config = dict(
    encoder_arch='vit',
    model='masked image model',
    dataset='regions of photos with short descriptions (Visual Genome)',
    train_examples=101725,
    image_size=64,
    crop_scale_min=0.5,
    horizontal_flip=True,
    translate=0.12,
    color_jitter=0.1,
    method='mae',
    mask_ratio=0.6,
    loss='mse',
    encoder_norm='layernorm',
    encoder_norm_position='pre',
    encoder_activation='geglu',
    encoder_mlp_ratio=2.67,
    encoder_head_dim=64,
    encoder_fused_qkv=False,
    encoder_bias='all',
    encoder_qk_norm=False,
    encoder_layer_scale_init=1.0,
    encoder_parallel_block=False,
    encoder_inner_norm=False,
    encoder_drop_path=0.05,
    encoder_patch_size=[8, 8],
    encoder_layers=8,
    encoder_width=128,
    encoder_positions='learned',
    decoder_width=192,
    norm_pix_loss=False,
    decoder_layers=2,
    init='torch_default',
    residual_init='none',
    optimizer='adamw',
    lr=0.0021,
    beta1=0.9,
    beta2=0.98,
    eps=1e-06,
    ema_decay=0.999,
    steps=8300,
    batch_size=384,
    epochs=31.3,
    lr_schedule='cosine',
    final_lr_fraction=0.01,
    warmup_steps=410,
    weight_decay=0.2,
)
Rows from block 7 of the encoder, named by matrix and row number. Rows with one number belong to one neuron. Each number is 500 + 50 x the weight over its row's rms, rounded and kept within 0 to 999. All counts start at 0. Numbers have three digits each. After the name is the row's rms in percent of the matrix's.
# gate: MLP gate (encoder.blocks.7.mlp.gate.weight, 336x128), inputs 64-127
# fc1: MLP up (encoder.blocks.7.mlp.fc1.weight, 336x128), inputs 64-127
# fc2: MLP down (encoder.blocks.7.mlp.fc2.weight, 128x336, transposed), outputs 64-127
gate.280 081:495522542536489468491500453517520544499546512485526472557435513451499486509523462539467470539494519515524481584492562536472501514468488597481369546455538517519522483510514470808477477517528553
fc1.280 041:488352420571494477523531536457492422506507539501533489507522459556541483540483474387535551506493554498528482450471551478513540493556492538387448494459471581499559587450519570468480490528531618
fc2.280 054:504438494566538468403550468463521400553518494558489507559472440484516544515434533489542566485483572463523493481471509492591472452437560519470593531568493506475466535514466465711446539536542458
gate.281 074:503497499567491523419475443544494498466539567507547552537478515563413480455502492463506469465464561572514597556518520486483495444495556476431467460548569541471527454471553483521551443440454555
fc1.281 078:424527504526455535452525578523564577545487542435498444443510466473483490494544381485505516545578474545471513580417437532441575482520486508450484414488552434473413425469495504518456391479572533
fc2.281 069:514480469520475546478458440455467506497598441484475481539508605475467570527504545557534480498512442567485426442530491508492486512643508554524497364487435588556474591584497562481591553483423511
gate.282 098:514507544481476502477459531530520509462466509478533507566409531482492435507483462491538482473483535491504514573492559503466491492454513598512388529485466481508491477488508508790487487480526501
fc1.282 038:458393472599489364518534529484470506456494559488596518465517580477496487530435425457521424439522442515523463488488487475434452414510433547429534536517492500519562515537430519563473518440503480
fc2.282 043:506407424516426484496538511546518527480487544541507529453467470518489539486446580477605530511570521504472459526538471511476420488525549608520501490506487513464572528523495464751527518544544424
gate.283 082:516458482491451479500456458490527485495567516499491434531528571521523519430543538516439474541511477401411567475597515432476490493495468558499505598501528607488503569490407464493533589561525488
fc1.283 093:497556494500508493541515506496454415550482501526537593593497563520427491562485496551494484572586634559571485563490529482520386479479450462393451471570524552550515418550540494480397490438472529
fc2.283 092:517503525560492552527528458428460420413403544443506512546516425541512519466495526500483544452530510572475605504362519587482416602454523524374547493478511466476549483486482496656583570517551453
gate.284 087:473500524506531496488499499518518515469481499495479540490453524523461437506483449527490471515506530481535501582485536486528477508512511583495377500511460485454530511502516466819531531466537492
fc1.284 055:458420491482468490490478457480484500523507453416571522440522550450478446538453385469528504427559481549459451451506542462487491451503457503411487495491489490482613539535463538607586551515599613
fc2.284 069:529499570579558432481519470550436409448495446526470531480440460441483462465456537538554502485457528491520505450514531517569468480455518484455572525499524445538510483571532509814542526522472517
gate.285 075:509569536496489510542439503485455547523464504462525478515490479543532460497542506530507495459488524463524478557488532534477470466521453528488372511527538530526515481504509531807517465506527534
fc1.285 030:456571428501515523472463477529552521578451456570507508510573558616566544455411483473517500530513509518395581531485555512514536480481438551475492510567551431490551411520494514455412521492559449
fc2.285 042:513625422472584581438454417486529487525440489527521463467542550513642492413480486579453491510508520426488486567474466551601468526495477511471528533555509546422507478517465500472416564487448554
gate.286 093:542510551520506460479415486491464423509388450551518534687534534420528479597554497470470463549555463479537535422531525463523527572555476484463468509462452517545487537573393473477481504554468443
fc1.286 098:505485434456441531510543502507472546498568489435540483404533472552427490452539513515568560409468565540458491550460541526467522469409527523487490495494510419469501460480635476541451432411569534
fc2.286 099:544525517479564434580502581471397511508505495511562526521480387620414462456445434435592536481442434544519444606553475492493526457488488428535478520501527467543487416490551513575476418475581546
gate.287 077:499574501518538478485472472520444502528489515478482543485404524542504453507464455528512506499505498521468526555488575476511481504528479577484346550459492499507480467539536474759479461499476481
fc1.287 043:467443619520563395526460523534444495468534490553511500591610452541516483520483489422416446508455418391463509520475548487484550495502486457555493516557475510534571368489572511340481556459465541
fc2.287 050:491522518470568559447437363565467530522509504449490387536559441426487496519543531489408515462476535418564441501474539507520501622488494418497456499488480518464460454531498470399538477469486506
gate.288 054:495546514509554464395466548422531535459513482405499432549571492561570570506534504487545495545453514529527507503537583506555529510503531505398571552452518424511518499439441459475476526591463542
fc1.288 056:549537525576500522442530467572463404544524505530480446413521459457435457391545531441544444547456458522516380455516603456583496427548515552453511470593490502557543535532502478465580511488526461
fc2.288 051:619442526453505491504499568477547525471466427464438449432490556558496548507644581439561530446483500453499518478435486484545456480456484467447421529495457473492470546506429431469508577531523568
gate.289 065:511522453464489558486468523554485475518573440426468477465484450578458441521525506446504493479603406529560522555541470519440495532529537559550449426539443433434505551542465481518573495479531500
fc1.289 067:571545525507440546490439501576496504588592443479480446455470550478471541536564525436528453444567406427523471557521460471438492496569539534627518444562520540465482501594469463485584457503467505
fc2.289 069:493518456553510563411487545547498420590484506474488560463561550497487501617582411454515382520470429555540531403475594487497493548428573541474486409538515565505488481486468598456445478531463499
gate.290 072:398460462442482384582457615480567480532553507429501486454505457494460459605385414484475510417509533542461548555527550526442523572470447487470567442472472591440446557481542431530557466564490530
fc1.290 081:412526461453495495479417543478512462542572465592492465443530488504471562515499522521360533413459444536505524571523363547518543607462445457475568445513585487457456469483607376453487471554409560
fc2.290 087:525557529504574510458503505555467490534512476503523543520485491556562501502505537467468522477504394536494469500437452613532649465514457489495484482518559488493567457478428520212452440530455483
gate.291 131:505559504510574526474432475527470517593548501526467445495443548434557461508490398520464470452508500492504561473408554418555495587498468503450471466409542534463545435438546515560534505485504487
fc1.291 141:492462478463466474480561580485565486400438440425506555530527441542436544518472524486553518550531536525467423546530520572457461463503512488492467541549513507577423502542438507490447509504555550
fc2.291 139:463506454476523468402515579530625550429386458431435482490461454509463490534420450455507517476502522446496453498544481497435466490544520513511574510467587490526440478527596476665499439488530553
gate.292 090:494514568544571505539428522503470491523646509562456573518480450548501480512451437473487358437510486494464528557608439509556575436547434506482486463541534583573489454439423566513495521385476476
fc1.292 093:527458419447493504396484405548599510473402560486560411443486537507539506449537597518412572530523515412526490459410580510497504590466560518541500550509418495417505540559521432494516498535491483
fc2.292 100:526523504565507541374559530466473498492432523448522440479554458523513482439505570429470598501585485415465464459521564653475486511491561567474475572489459432530491494505465522661377528518551528
gate.293 085:468525510538488527508462519490484479529520516471476474548433502477484425481517450486486516527467489452514463587509502497534463482477478570499349487504481479499465461498485507796494515512529521
fc1.293 037:423436542519459359424551565528485555579558456472531515456548444554560486496442453532442456538555391540530442424520518395438457400576434519427565503433487580529524468546444511457497527504543466
fc2.293 050:495544522541539519394522419493451448510492460484530479452402420546515364475446567521450456507631583530512471442484509476520416500499489489498477507436547572474578539508472508609540538503461565
gate.294 118:543450602482473480565453570409501517549406456553489452527544472536468487503591502562479535477518455527483540543522459527537558537438484521579455563457434565495467562442517528449547533537568466
fc1.294 127:413520582442415452569484642452501570522428478487470428501481578471479483456476523464463597549555537533442436530595471548545494500447503499501475548504405507538436635410521499507557575545614434
fc2.294 126:554498524493541522608522399453489458534540476601537533488551528465506506604494486587491468375445474448530538520522584489542460568454515506557463448452484437547579473494502498496490477475531518
gate.295 171:401529505479479507545462525568456535428427587445491495496433496472502491557431449497384482498491517580534466498538486391417529431548422469475507520523465507427378603513533484501510450547560478
fc1.295 171:488518536494531537484518516571425505447421532481413506517415492491514519538434534514414478481423511515507511475629407403408507481534463502475595453525511400421461556446505491490543500545505580
fc2.295 168:519545538561499493427405546529463458598523461528638460575548548522465489481528468483570524547497455504462497537531551548545563567532518476493396467442476593494511418494409497305473494491475491
gate.296 042:585481466493549523482553532486476569586584494422393502510422526550445529453472494534434430404535451514519453463593519471380576430545569560512532521454521486507490565548519567573502455573534528
fc1.296 047:515567439418517562526556581489493439489589433429413470460441485535550491446451379511547426536460438469505598512593507596475528508514510556508488535519408533508434543525471577464460544502497478
fc2.296 040:551535457469586438426503494504551471504487544443505547496506447486541563469543497461512387495444444611546484528395584500467473489549558485495465516504602504530514467466499478316497550538461518
gate.297 057:524474525493549466594505598490499528484502442478617495431469478517567559463455506485525528536441532425565563557613558434420391507451546398556585481409445473513497497519577548469452515459512540
fc1.297 062:489492475577430418499544546486434469474523479519334505556424527453547481578442448495548467520517462492507486502501502516563542530516429486464497532551409490589471396514531477565455471557453472
fc2.297 058:576541510468537435437517463512418433591538470480556424596525511559469534470547523494589452471461498530609464494544429529489466529511396469555566492469438515615510599583596511556454514473435481
gate.298 069:455467551513487495597509546497472546475439554545511483476486522506529495474495399477503498501556517472527530499442596532489507437502483530568475540480478500549471429516588445513455513459651378
fc1.298 073:473473480498464477598462516494406530517421533490481437410558480516508511570495412489440556450468478471431524518431514418549561434492509497507522529445569498551449398524520501543495561594563446
fc2.298 070:412501495414474465570439468478517479506519526569390525543492442465584442553471496523575478396440436498482594474584488451539583493519499492486523554542476523467542498359432442541453562593425507
gate.299 054:562500505508457446500543493482504490552511545565459514466509468558426552436498525496516592571501438376599507477482487488415473517506424453523421460417499566491575428478520442545428550558479564
fc1.299 054:508497482566455509532510444466506437516521477545579505536486444519520495461498453547524476552448484554543559499642521513486500504489514522447441535508428495536573542469575466518500497513566510
fc2.299 055:559445490478516607518548484579560609530480518526483507493481470480559534401627496466537373469513491542552536493441494444470447487445502415440566465539448507377515442455375473563541510437422528
gate.300 075:493448447474489472477484447488520367445424606547563574483552510479456574562546571492561446492525431498473450516592522518450613416563493551507509578471513543526434441495546491519438617525448456
fc1.300 074:560553460516475505619464500422475615536507475502534508596454478460467492530522440468464556460560541552533549467416521439509447553447524541523471571532508456501576479495429421451538399502555460
fc2.300 072:447496501496454432445527468497580582468471433367489481423460534536476464437528479383470484518520551468523546516398474541485484496516532499437434599512472470466492467530480564527497433572541528
gate.301 117:461514573506520484625501528534534466532565566578532580570581501495465587570546491467489516587548492455469513478536525444533522504503422448496419397476563569462542563569500587519500563479452499
fc1.301 133:448474595487484494533473586529465548526563489591500511543534594511445553511615509554483526619504572417531509485500383439519514514518423485602497450511569550508546552514504586514502505433369545
fc2.301 132:569546588598484473590390501495437500546526452496615511535493503503461506550497447490487510469533464538542528519571507464576535573597517526497452429451475557439508548498508516254536509510504484
gate.302 117:522464473483484534535607461511588450511571437515470482481508506490525484410468544436532526608515439345469456518449500469496601439451525519563504596411598397542573438488533448525536552458548445
fc1.302 123:554391463441496519549610476449585413531500488499437474467474500522555458451444536474611520555556435362466484481444491459542560425426516506549503589439574411497572455462532451552520540439539474
fc2.302 127:459556482489457560434476498603596447495501525564542476520563546558457566499542409517491520526506473465533462477603520504481486372565498445578488444414551548457467473502503532264468559474426488
gate.303 062:548453523485565496494562393475477518571497477476544628420467458481435401540459516431555559483523451564528575454383570555410465558510522557526442522453400484438520645450513542553598534547528483
fc1.303 063:490476530478510560557492508529476482522400575589452475605460442478499492600542420491510465485488362557496399517650495409485533426519512455539517490562503396546460495504470487508589528493572467
fc2.303 061:533458531509553428503513503485449523451494468553441599428492502471435561559409471494495583517564494513497590595484483460420537456547518554437468548487467522525484472478535519680503539527613535
gate.304 182:609534463503555542460396507500506499457421490460413548523511523453540542604554437546401522527507430509485428444468490565514487576516508560483534547457466477481438535413519502496430506524512451
fc1.304 188:546474437541509507447424508402440515470435444446404562513479601471554505616487475497361517499503508536461444453446491548525496513535502550458523554436500522515426553429530501514456445544504401
fc2.304 173:550525527465457596471494524624576517506504513471490458397529572510646539515549513528461486506478499526551506436393491479444481476471559504565522445495524508390530539489505496437529483508454498
gate.305 109:436493540554522439553465545487489512552473551570590546494471497520446438489411516463404509557533489563490543583503485472519520496475433374448481481423404538492477510502546452558522475563533462
fc1.305 116:429522560543510531524455555523475487575467579601588570526521484510494427420512527486412457476434434543538545517525410522508466571445490398499504484416478578478530518544593470467502516504548517
fc2.305 115:547494464530489566562516549481425441497554523425500416532568470547556557454556587419521511422493525595498495493452493561537504480437453558545523485516542480515569509486412509401480544451411593
gate.306 150:528437518520490509515508564527483599415459530459485589534448526579495521548413553464440566556477656523462521601574371511446485479547454614536475543508463514493479549420512488508580528514457480
fc1.306 163:446441424414463476483530517414461535522465524516472462450488543475555505402568508475545455466521495412477478508392523529518478376453513422462487447568516388541473497515463474500518429481386469
fc2.306 179:437414399561468472470535599480469563437433574526519569575464521496488573464440536532468529555563573561471456499586403458480475525470456532448531502553440551504445573516479493390574457516456507
gate.307 075:542490460559458503474449477516485420508532541589447485502495490452406495461453554574476503521532566494528596519507512502483622553485460510440516530527503526474437543511560495465594440435554503
fc1.307 080:489488525417485501428567471564505477541536551573565496478530600498466557488504552571551464504553405383515505498517465573495587461438450496527575511535466502551513442560525468522495487466438511
fc2.307 076:488557531559533537528513559504492505425487530463513502585536550444500564560520529486543547526556547525418457451431504463564517540475504582466497474501488469486481497538501496453518494448558485
gate.308 069:529508509520593503553518421615554545485552502443491504458526561574442473462497490512510487522393453574578476476346542447567453523522463569477513486491525505600548519558393479460535463338528542
fc1.308 073:583502526556491525438381520484503552445508368455501425486513560462582571557465520415554454523482544463426468485406577523497498498514522552519555471455523428534491490465491521545516485544437441
fc2.308 074:566500488495425501562441479474538580613467501444488504542461586502565463427586569531529467437519521522531513483432552510549470513510532482450506419461489531541517507490460468701519605476454489