From a checkpoint of a small masked image model: encoder layers 8.
Rows from block 4 of the encoder of a small masked image model, named by matrix and row number. Rows with one number belong to one neuron. Each number is 128 + 24 x the weight over its row's rms, rounded and kept within 0 to 255. All counts start at 0. Numbers have three digits each.
After each neuron's rows are labels from the 100 images, of 14848, where the neuron reaches its largest size: "patch colour" is the nearest of a few named colours to the mean colour under the peak. Only what is clearly more common there than usual is listed. The data: regions of photos with short descriptions (Visual Genome).
# gate: MLP gate (encoder.blocks.4.mlp.gate.weight, 336x128), inputs 0-63
# fc1: MLP up (encoder.blocks.4.mlp.fc1.weight, 336x128), inputs 0-63
# fc2: MLP down (encoder.blocks.4.mlp.fc2.weight, 128x336, transposed), outputs 0-63

gate.237:066128115174142129147164127121127130094143117151170118169103097112098173123156120139125132102141121117135119155101109101097122130108158129116136120137141072139094140126170127147127151147112151
fc1.237:170112122066122134130087149114168138152130136087099134124136148097143118131133090119147135141133155146158132118131149096119094127152069143151125122116121193100120124098059074123133146133149094
fc2.237:129109090120124145120101151137136115144130124110177097149168100121122119076155127143175111137147116166099151143142120171132133113119137137091157115151140098128117126112204157133117139139127129
patch colour: white

gate.38:128137136131105093105105098168076111106131134112143127108141164147156139132121122139150100137154142133095110069147139123114123134163153132122101108077127185141137138111121164072147091120138124
fc1.38:133150106112151113142166132159155092158128113088128129118171120171158131123090117103110084144187124103086127129135128146148140152090135093124151141066146144154169113143141111132141120094134159
fc2.38:169123157112152080108126142134160109155098120126078113141149110107127128148124157106126095136107135098118138100089121138095137126103128093115191125151105132143194133138074111136125106108139111
patch colour: orange

gate.80:111149134111123115141144088146141108089144139131074134108145139156106126074076098112114138163102142187157102135082172145118110158183113132143109137120164121142147155131095110131118120098144086
fc1.80:129113120163160131114136137119103159144148097112137144143104093110146169157172092143140112125147121066136177153144127109131133091075163102107113115110117120119102130101174126119126146158121119
fc2.80:137119120131128151117117146137148108114141160147105090119122129135148081113116121140117136106096132125149134132167130124104087118143111145103148073142077156143143122108126181091124126146131136
patch colour: black

gate.39:166112146136146091098100051099105128143146131161133167115107141123165116135160119111118096157140114115089132103161109149123141128169110144169155120096145182115124121112150111095150078146134179
fc1.39:138134124142144146151088130144140082147159144095130095097148116168076110143114179118169133148151130137136147148082111125094158118096121151163138125173075110117107130152155190106124163119115141
fc2.39:134148143110100126090113134137096136088123111113141103132127112133151102179116133163134121139169059150190149107130137117124119127118168146133118081105136140112138107123144150113125130121137158
patch colour: brown

gate.200:099151085177118133142152115125120151139141121118145094155163100127123106077113150134109137155140101153083140102153141123122132128107148118114159125158178121120134113100151178104117088123123154
fc1.200:095127092205096092142149127129134139132132122097128112166133100126117106100128117123117117167159093141077120124176140135098137139107147122108166122144186113143126115102166169111121085137125138
fc2.200:115121081124110179140174078105151161141129116141147082129135155150143112113107188093118152137155109125138149141132127140112137145131115110103178155109103117098162120131106099150122109110125184
patch colour: blue

gate.95:141184141118143132119113082110132156118088135092139140117100135123095179138170152126159136149156189141143157129121102126111166132136131104083159137113108117115115083160108131106141151142132172
fc1.95:156152119129109075135134126130157149122149141098119158130088133119140097166135123139149138145163115109136130132189132098115134135143108137150087127128134066166124075155111082114133120134137135
fc2.95:115142133079127133106120096121129116159100126138121107145174128140121119094136137132121142107109144134102147118154139181148129116088143149081138147106160182124128157109160133101134148139113146
patch colour: grey

gate.305:092172142145115144130161102105119159175143129142125088117151135142080118119114156166115121128136098145121075127116151065117089089131100128162137128157134130130113118098104102095127141132112115
fc1.305:160082087127099168124080176116135105094122126162162155137108136148160137143141150110125111113131150146112133114095106135147115157135183157123123144096093102108096126149135129143146134130122163
fc2.305:139087131121114134124048106147103091101159158131136153137144094145100131141140108148149121128123169149125132077114141141131113102161170155090165101148131134145131098087142130136125149172128122
patch colour: green

gate.197:155101137112124164138124090144109094177135084152147074094123138144174168092087128153143149127116117115116124109120164132122109139152122118135062107120102159138108123169128113101136113111119163
fc1.197:135130141076140119195162116133117096153098112125118067076134135156156118115089143085119132179138126113124134126133176135120139124107121110136113144114103131131150150182117078128104111138133166
fc2.197:139123146068165160118175131129172118146117136092105108125152106114168145118145135130114096115121144117135165122081090169112107110083088089159116129133108121161153158158143083125132157082125108
patch colour: green

gate.206:126124147143170131130108135151123094133105148110118141166150099105122119185129117149158132145126132116151154115112141106125106109126145140121168149121091171146152114136045117125137128143125090
fc1.206:124138133107109121118132103138100104095085155130133112155174144101146160151113109136132105145110066134143115087109144093157161122157135118129153128139107198162153093113076160093118086109124122
fc2.206:121114151141131174119128170107116094113140154135146161101103116129125114180125105110147119127142144112116143142125133144115133151090130150157165154114084102095130118121131097136135148119134143
patch colour: blue

gate.213:148100139122172101097111135123117105133159175114118178132121132113123154127132085173154135118149144126096141128161131127111111139117131084101129093129158156152068136146141189120113137169109134
fc1.213:167111095072188125117143145117129096155133171087124120129156129122129167143167124147130127139137146110077160113122133157092136147102133071132171129140132144146126126151147170120124147128116138
fc2.213:091153097084121103186122125118120083155082126147141093119140129155121074138100158099096078154113154115124158123105159128143174120106110068169121131114161178103156139123114086149120150110123146
patch colour: pink

gate.22:147137127182141086130116177115146108155139111157142114143135132131143108174145129143140085128191166152136114118120097101145135124134168117094155114129119110142132101143127130104125113133124133
fc1.22:124113109094105164167119104134172116129099135148094119118085127143136128126122129122108170112116080148112111116139133112080092120126113145149153134137105139125121146115070102134123144141145164
fc2.22:144138138094138108132096155132114154156128122120122138105119098126144095102115125114126126157096130135107121129144133117155115133148136168146109083145132176150144127096165140114130112155132090
patch colour: grey

gate.232:090115099108118106158163137178118150140130111162139095097138125144135146081155179134085101110137161108117124072124147091145131079081106086167120141091138140116115137101126116151119127160120129
fc1.232:138116122140190154121106119112127140083127112117126153158092108130148151133119114133152137117170121136099128139093127127077125139092145181098130141131123137145131110151131075135181143132181152
fc2.232:091150122117115128115124141133137128122084136131132105128139116152126118168108134122110102101192130112107130128081131173124149131064093116136109086123125175112130156130150123124127112079141155
patch colour: yellow

gate.239:138100110115148106126156151097152136148149134129071147133096130117100133078120122125138147138138123145104150161155130119106141103108093121149162142129104129147143111061167134142107142150132124
fc1.239:115149161123049135130105080121121132171118167109152115108147120133149111131139110114136094137080062123111106096154152171187139134133146080092134126137129108113108099173110103114121137146129111
fc2.239:119102110157132140112135120120156114144143118140144138145149142126129136136101148161140166091108100161130116104129104155131080113132084127087123082129144152102111095152090117133133111151127174
patch colour: grey

gate.163:168109107157088067125122153130125081171121112112131135154138145137117079202125103104161131142141172122122135147147089174124091108096179113123144118125091142103156096169138168132124091132136123
fc1.163:142161132123151112129117126138116141102124123103078056129117126137143137156145138114159081152096149117162191143108135159119129115121153116157140173147110122111123108138171120111140119138106116
fc2.163:150106118085137128148151109125121149159138142132140111120160149107138146062156130178106134140112153141126154150141125141126179126131124118166121167107135137131146159104179119089138140153115096
patch colour: pink

gate.327:137143149086146122125065172127084157119142137137171150126097110141123142100134113152083133106157138139160098094113124132124118137103127192128196115121124155151103112105104098120122135114122121
fc1.327:119121130190121137147150120118132111123117121120139141091108123114112147157101141122128175135077094129147104145163134109147159115136132151153151115125066092167088125115066139130114091150138196
fc2.327:128132113101173119124083142142096118099113166104141126120176143097130133145163120165131099144120103138083097120145138144155164118108175148124120123141176158113095142097173122120128112177110124
patch colour: grey

gate.84:107092132151148140124077153180105120063145144162188170155103130130099145082164101143119143117157140161110117083142159118116124142115173148134123107120172139105095120089152141115107157167093124
fc1.84:132108124090155144159134192156122140152113149094137170108133111129115131118115088145079090159155202102118141125133155147116141136089137152140158172139156124152138120133174121144071138109113113
fc2.84:174143086125114090137160117133172178150157112134080104130124119106172109116128155113104100183118103124122124113153131088143103120142104094141139095124142112149150131159097166162124074115126119
patch colour: pink

gate.121:084126084129145137110138141146121167112101099158123156126136139142134117161121159094097139100130044124123135123113127138143099124137159141152120128140114137099137122133166115115110124102108065
fc1.121:116115086119121121124103119119088116113125133144152165108125169139124137153149162158149101129196104102146135131142132129119150126072125106169174124132128150152150084150185145081126135105140105
fc2.121:145113153142118137128100092138164106184124175098135120137121109145122173101116122140159133135136178113080090140138119137129145077129113104077187118145124097111114097150104118135124136153126151
patch colour: grey

gate.238:141114138122116127103108136103135121152144117139143153152108146109106096150132116120151110158177168132069154088146130173144140148097104119138169135114121146143125122123144125117132124079159157
fc1.238:117141127150135116145140088152163141155141119164126150102115103164128159101140131166125164107100129135137145143133100080140111107140122133095122121185123095114150142106172112144116121177100121
fc2.238:134144117062125174115125117142143144119112074117143137117142106126123133113149117166153130098109127152186154137116148130130135112141162157142106099135133129121122166167181136125129132141146133
patch colour: black

gate.258:145145142167151129117105142146148108176128127111130188094069117117148120177116120117185149153114164083081126110143130149127100145096144137108139139159113083138158126105133088147141143113147129
fc1.258:137115115168165132116118136136124114124143131105157200083087120116145151168157116133171192135117149097094093101136131116122098121134112141135128127138114114131140158092105113118171102131138128
fc2.258:118157137118102121120126106098140088147106166112137097132112139117108148119103160105149103189104116133142132127108115132154152119143166086132112114117125093144166085154107094148137147152136123
patch colour: grey

gate.66:183079150129140124082163087131177124119085119125112131113127138131124147092136106101137121125157140134074172127162116141089143135099135166111139122137101107127096160113181133155154092130134120
fc1.66:089163112109132170173109139125093112105144206148134100146105109157115135134151167127106160123093112115174136105088173108127128093160116107147121137121125141110132134108123099120100161135120100
fc2.66:129139106112111112171121162175112107147180118123099114161135108134141108143119109141116084104116118118160107155096098100152141145149111099111093108149118157120147133087109128074138148080149145
patch colour: black

gate.195:110129114102156137101143147116108156130108100095122131127155131104148150096108107052098135154178145132126134114115144186136120150133089124145081121117156115114131132105121093125133101085135104
fc1.195:127124119121109122163116135121137093140102152120127122112108145135094111143145166146148134136052170112152115130124122115141140108110134151118135109169142116151149103148119159158123136156137149
fc2.195:160140168099151101133125153156105136125108071101102148086149125083157136091109113132112099168112169138119153124135144129111157112101122159175112091126157148134142128115154107131116118139110100
patch colour: white

gate.187:145133162135114131169165102125135111116141086131122115151105115163141149153138124073122140164115183110094131127106123145134118141147102119134133118121136099113140120147183090105130119106122145
fc1.187:105089161123122122145118114126126091092101184124122140129125143134107119166130159093093103108129071112113150125119133107130117127123096118100162133133169090139123106166127104118131157129135106
fc2.187:114153109116100116144160129148110145153104137125098112114128154115162135138144122141089137080117068147156099107127131093179104140156167143124048110127111141173105121137128161141116114157124150
patch colour: grey

gate.186:103117116151160142096056137136158107136155132123087138142121147081118116151135107159157143103128138139169133161126126158117135172151139085128151128103107167101074136127126135131125139126153134
fc1.186:134119110112113158162145114102141123115112093129095116135128136126121119138145104116123116129110129143112070118119123093101127104157145147129108115158141039145133108130111109144102128151112092
fc2.186:149118126121136169107079147147144115135124121150112103117114087127140175130168152158143144154089143117135113087084134126135106109111164129156131085157146157100148169149152100146113126112128089
patch colour: brown

gate.274:156140110126114120092094145125138126085126171103154137109141133118162111139133195134163141154149126146097160156127123154168178125123149181096146130135126086152124089122107090162102130115130141
fc1.274:107110120093132125137113108129121157141158082111102114119106107147156152131127123105079145104127122149155130110117148078082105116120078080165083110138106137095089185148155119101120150138150130
fc2.274:124115116122088145163110134183125131111112092117098151121075142107108146119145080103106144132118139133157102143125129109103132142142127150176127084119112126173110146124121155099144107128114088
patch colour: grey

gate.279:135088096136125152135095097147132122114122090154119125124147118123119089093106125159123096083198159160133146139102114136100123125151111156146108139130107177178143122137116110119138109101135161
fc1.279:128101102129162145131088095132136137118149092127108146121151126133128108085105109150142105112196173157149140173111118130095140135149106159152098131147121178172168125125138115117135128091129167
fc2.279:125151134132120145111160082106126108125134159079120155120166162139100155146122133108146125134102106151119084110113116142124087136161168137145127150118123076156102074161117138152129166143118090
patch colour: black

gate.131:100109136134135107138101128169086137086126129146127089128124121156105129091146112115118126111134163112121124106108128094105126112129133095106119116114149156109116164117150128075184144135156075
fc1.131:111138137081143110156157164129145122153094122105136076114130119165147117110127136086084067143180140066110138140108114124118155138111107084131136172127139129124165164135132116125166128104176097
fc2.131:158158100111124104107133165144171118161130097101103078103151131133165132140099159102118078138117111087111112126106122127121140120086107090116137093133109131143166117126077177146129093108142134
patch colour: brown

gate.90:136092087158152160119137121128109134099181104091128117131105119143107133105133144123118151136175111125137141139132131165140145143120148168141088144123160074156099163159123094134123116130125185
fc1.90:122171159127114091141120115123180136183088164161146120129175124107152114123124125159143117130075167120124132124121143124118120113132096078114162126152088160131162109095130115129119133114125094
fc2.90:148132161148107116102102138144156125103157121121152113133147131144104123121135149151167115138119163139142128143123112141149137121160082150100170079095148119139160172133144180104128149123132100
patch colour: red

gate.335:107120125163153153139092137135102120131098143094112138112078164121144112105113129123125173122117099082111158093141156109154115119119128161091166114126137129153168134139135122138134133151130117
fc1.335:157069151118095167104154130132139126125136109116085154125134140144127137116101103118088117130113096147104151156137143173134077134143126137216084126127162122103117159125138155118130107095132089
fc2.335:182132107141172156159156121138094139145153071112121122094095101152131158143125128106094156171140124134175123108069147087130097114147163136127100136141175117113138139162137108142131132141122094
patch colour: grey

gate.276:173127121136104130159146123081128157104128095132108142109143136100135135084091113141146123165102078147137121169139149125100158110103139134145126115113079098141123135166154143201159121150160129
fc1.276:107085142092137124087096141172128112137151154128132179126129123153127111132143092121099080108113131144099134130145098133161099164136125135119155142162157153114129118090119167074084169150074125
fc2.276:086108171093099124090112123169116150126085079141142131111162106131131165137155128143099141126132145152142135097122100120140162109055161135147095117136127085108128120071153128139133173135130145
patch colour: black

gate.126:129111181116141117140108164140086122142156125122143108160131111095117098183129091105104155126143138125116142142178115102111118144159160108099139123115102098095139094140110141121131139149139186
fc1.126:139126068105075111125153113116156147099131120121115134093161118121131144108155143135168089157108100133125085160136131146148115143089094171169099141126168136165121182134144129190120127113131070
fc2.126:138105131155160066090095184139132149123153109124119117143123095095183160147148104175180151114113141128115128104142099132120156089099102160128114113143101132129137104102156103097133124131120136
patch colour: brown

gate.256:129122142144109148121120153140134107124099175174125130131155118102119136187144142136167115173112120127116131141119138123114148127192101129135117122114132151115105179158130132134117153120134107
fc1.256:104112126125098099141136162141124118153158139149083131140148135121135129176162104110100114140144156131085143152113108165068117145129111134067128119112163131139170186140178143125122145139131110
fc2.256:123097110116137122122128085151112107172098151122115095152169166107124174069153126123146114143128142107101139112125137157145169124131134106114146140151131135169163168112113118099118130139104153
patch colour: white

gate.143:099095114118098091164097129167104125109124106111175137174162148088136084140124120151096087118129155130110120114168123122150135165128116155114150086116152128147112142129125167080140129127121119
fc1.143:118140102099151088148159122126158110156145102083129151139166117096140099143123124117085072168145169096109143156152114128154133145075109131107171151126148109160153122119133146144112140110141124
fc2.143:152139117108137119130149115143173135153109132133082109125148099151135124153082160085137115163098093122135141107108139126143115124119092082143154095142117121150184092119097088158128115112132162
patch colour: pink

gate.201:157090110129144162081147104126155144120115141111112103133110166131147138148134156158113150105142149093086145180121113137104143137112156122112173134118101122132137143139117140091149112111122150
fc1.201:097089133159098110116092119161132100132127119142094097186127133106117124089147150123119111107137166180142144101143146155139117133101171148116111109139154110167106139106139132158154121143129148
fc2.201:091153060128162167166119126113119129109130158117176165109137120208147108123100130080142168128146143142119105147111137104134115121160091166145112146154109160108141087159125144144129115135116181
patch colour: red

gate.181:155115125112163116117183120076154103116127132135086110117147161146149170106145129130140102149110135120120124133141148122132105096153150162109125096094084166159154089159125115122094129168087108
fc1.181:109101092151118106130146120100180104167098119143180116110151109124195130123114144113133135156140121124143150121103143132117144147142093165086116123153117175134151100156123111160111178127116111
fc2.181:115133175077107116117154159116138141122130121109133101142071166122142112142113187096121115139131123109172146132122105125110130133113138080145116111130130078092122159083066124131139160144118108
patch colour: white; pink

gate.49:089113078172124135122123094105067124158157091125176147143144151137075116134132119121125110133193107112116153139133137134105132115112142077085200134129150111137126112137160156107127151134126103
fc1.49:128107069164108114138133114123109129136100045125137140130178122121135121163123140097107115152156096133146102090129133116120151121119180153123085139155123150118138142112147124086136118097131138
fc2.49:126124125154140164126119072123110115162159146127166132117066107145110158119125150112135139156156122142130114132144125126132124127092116105146215151132125082123121087156148139118126172116118155
patch colour: black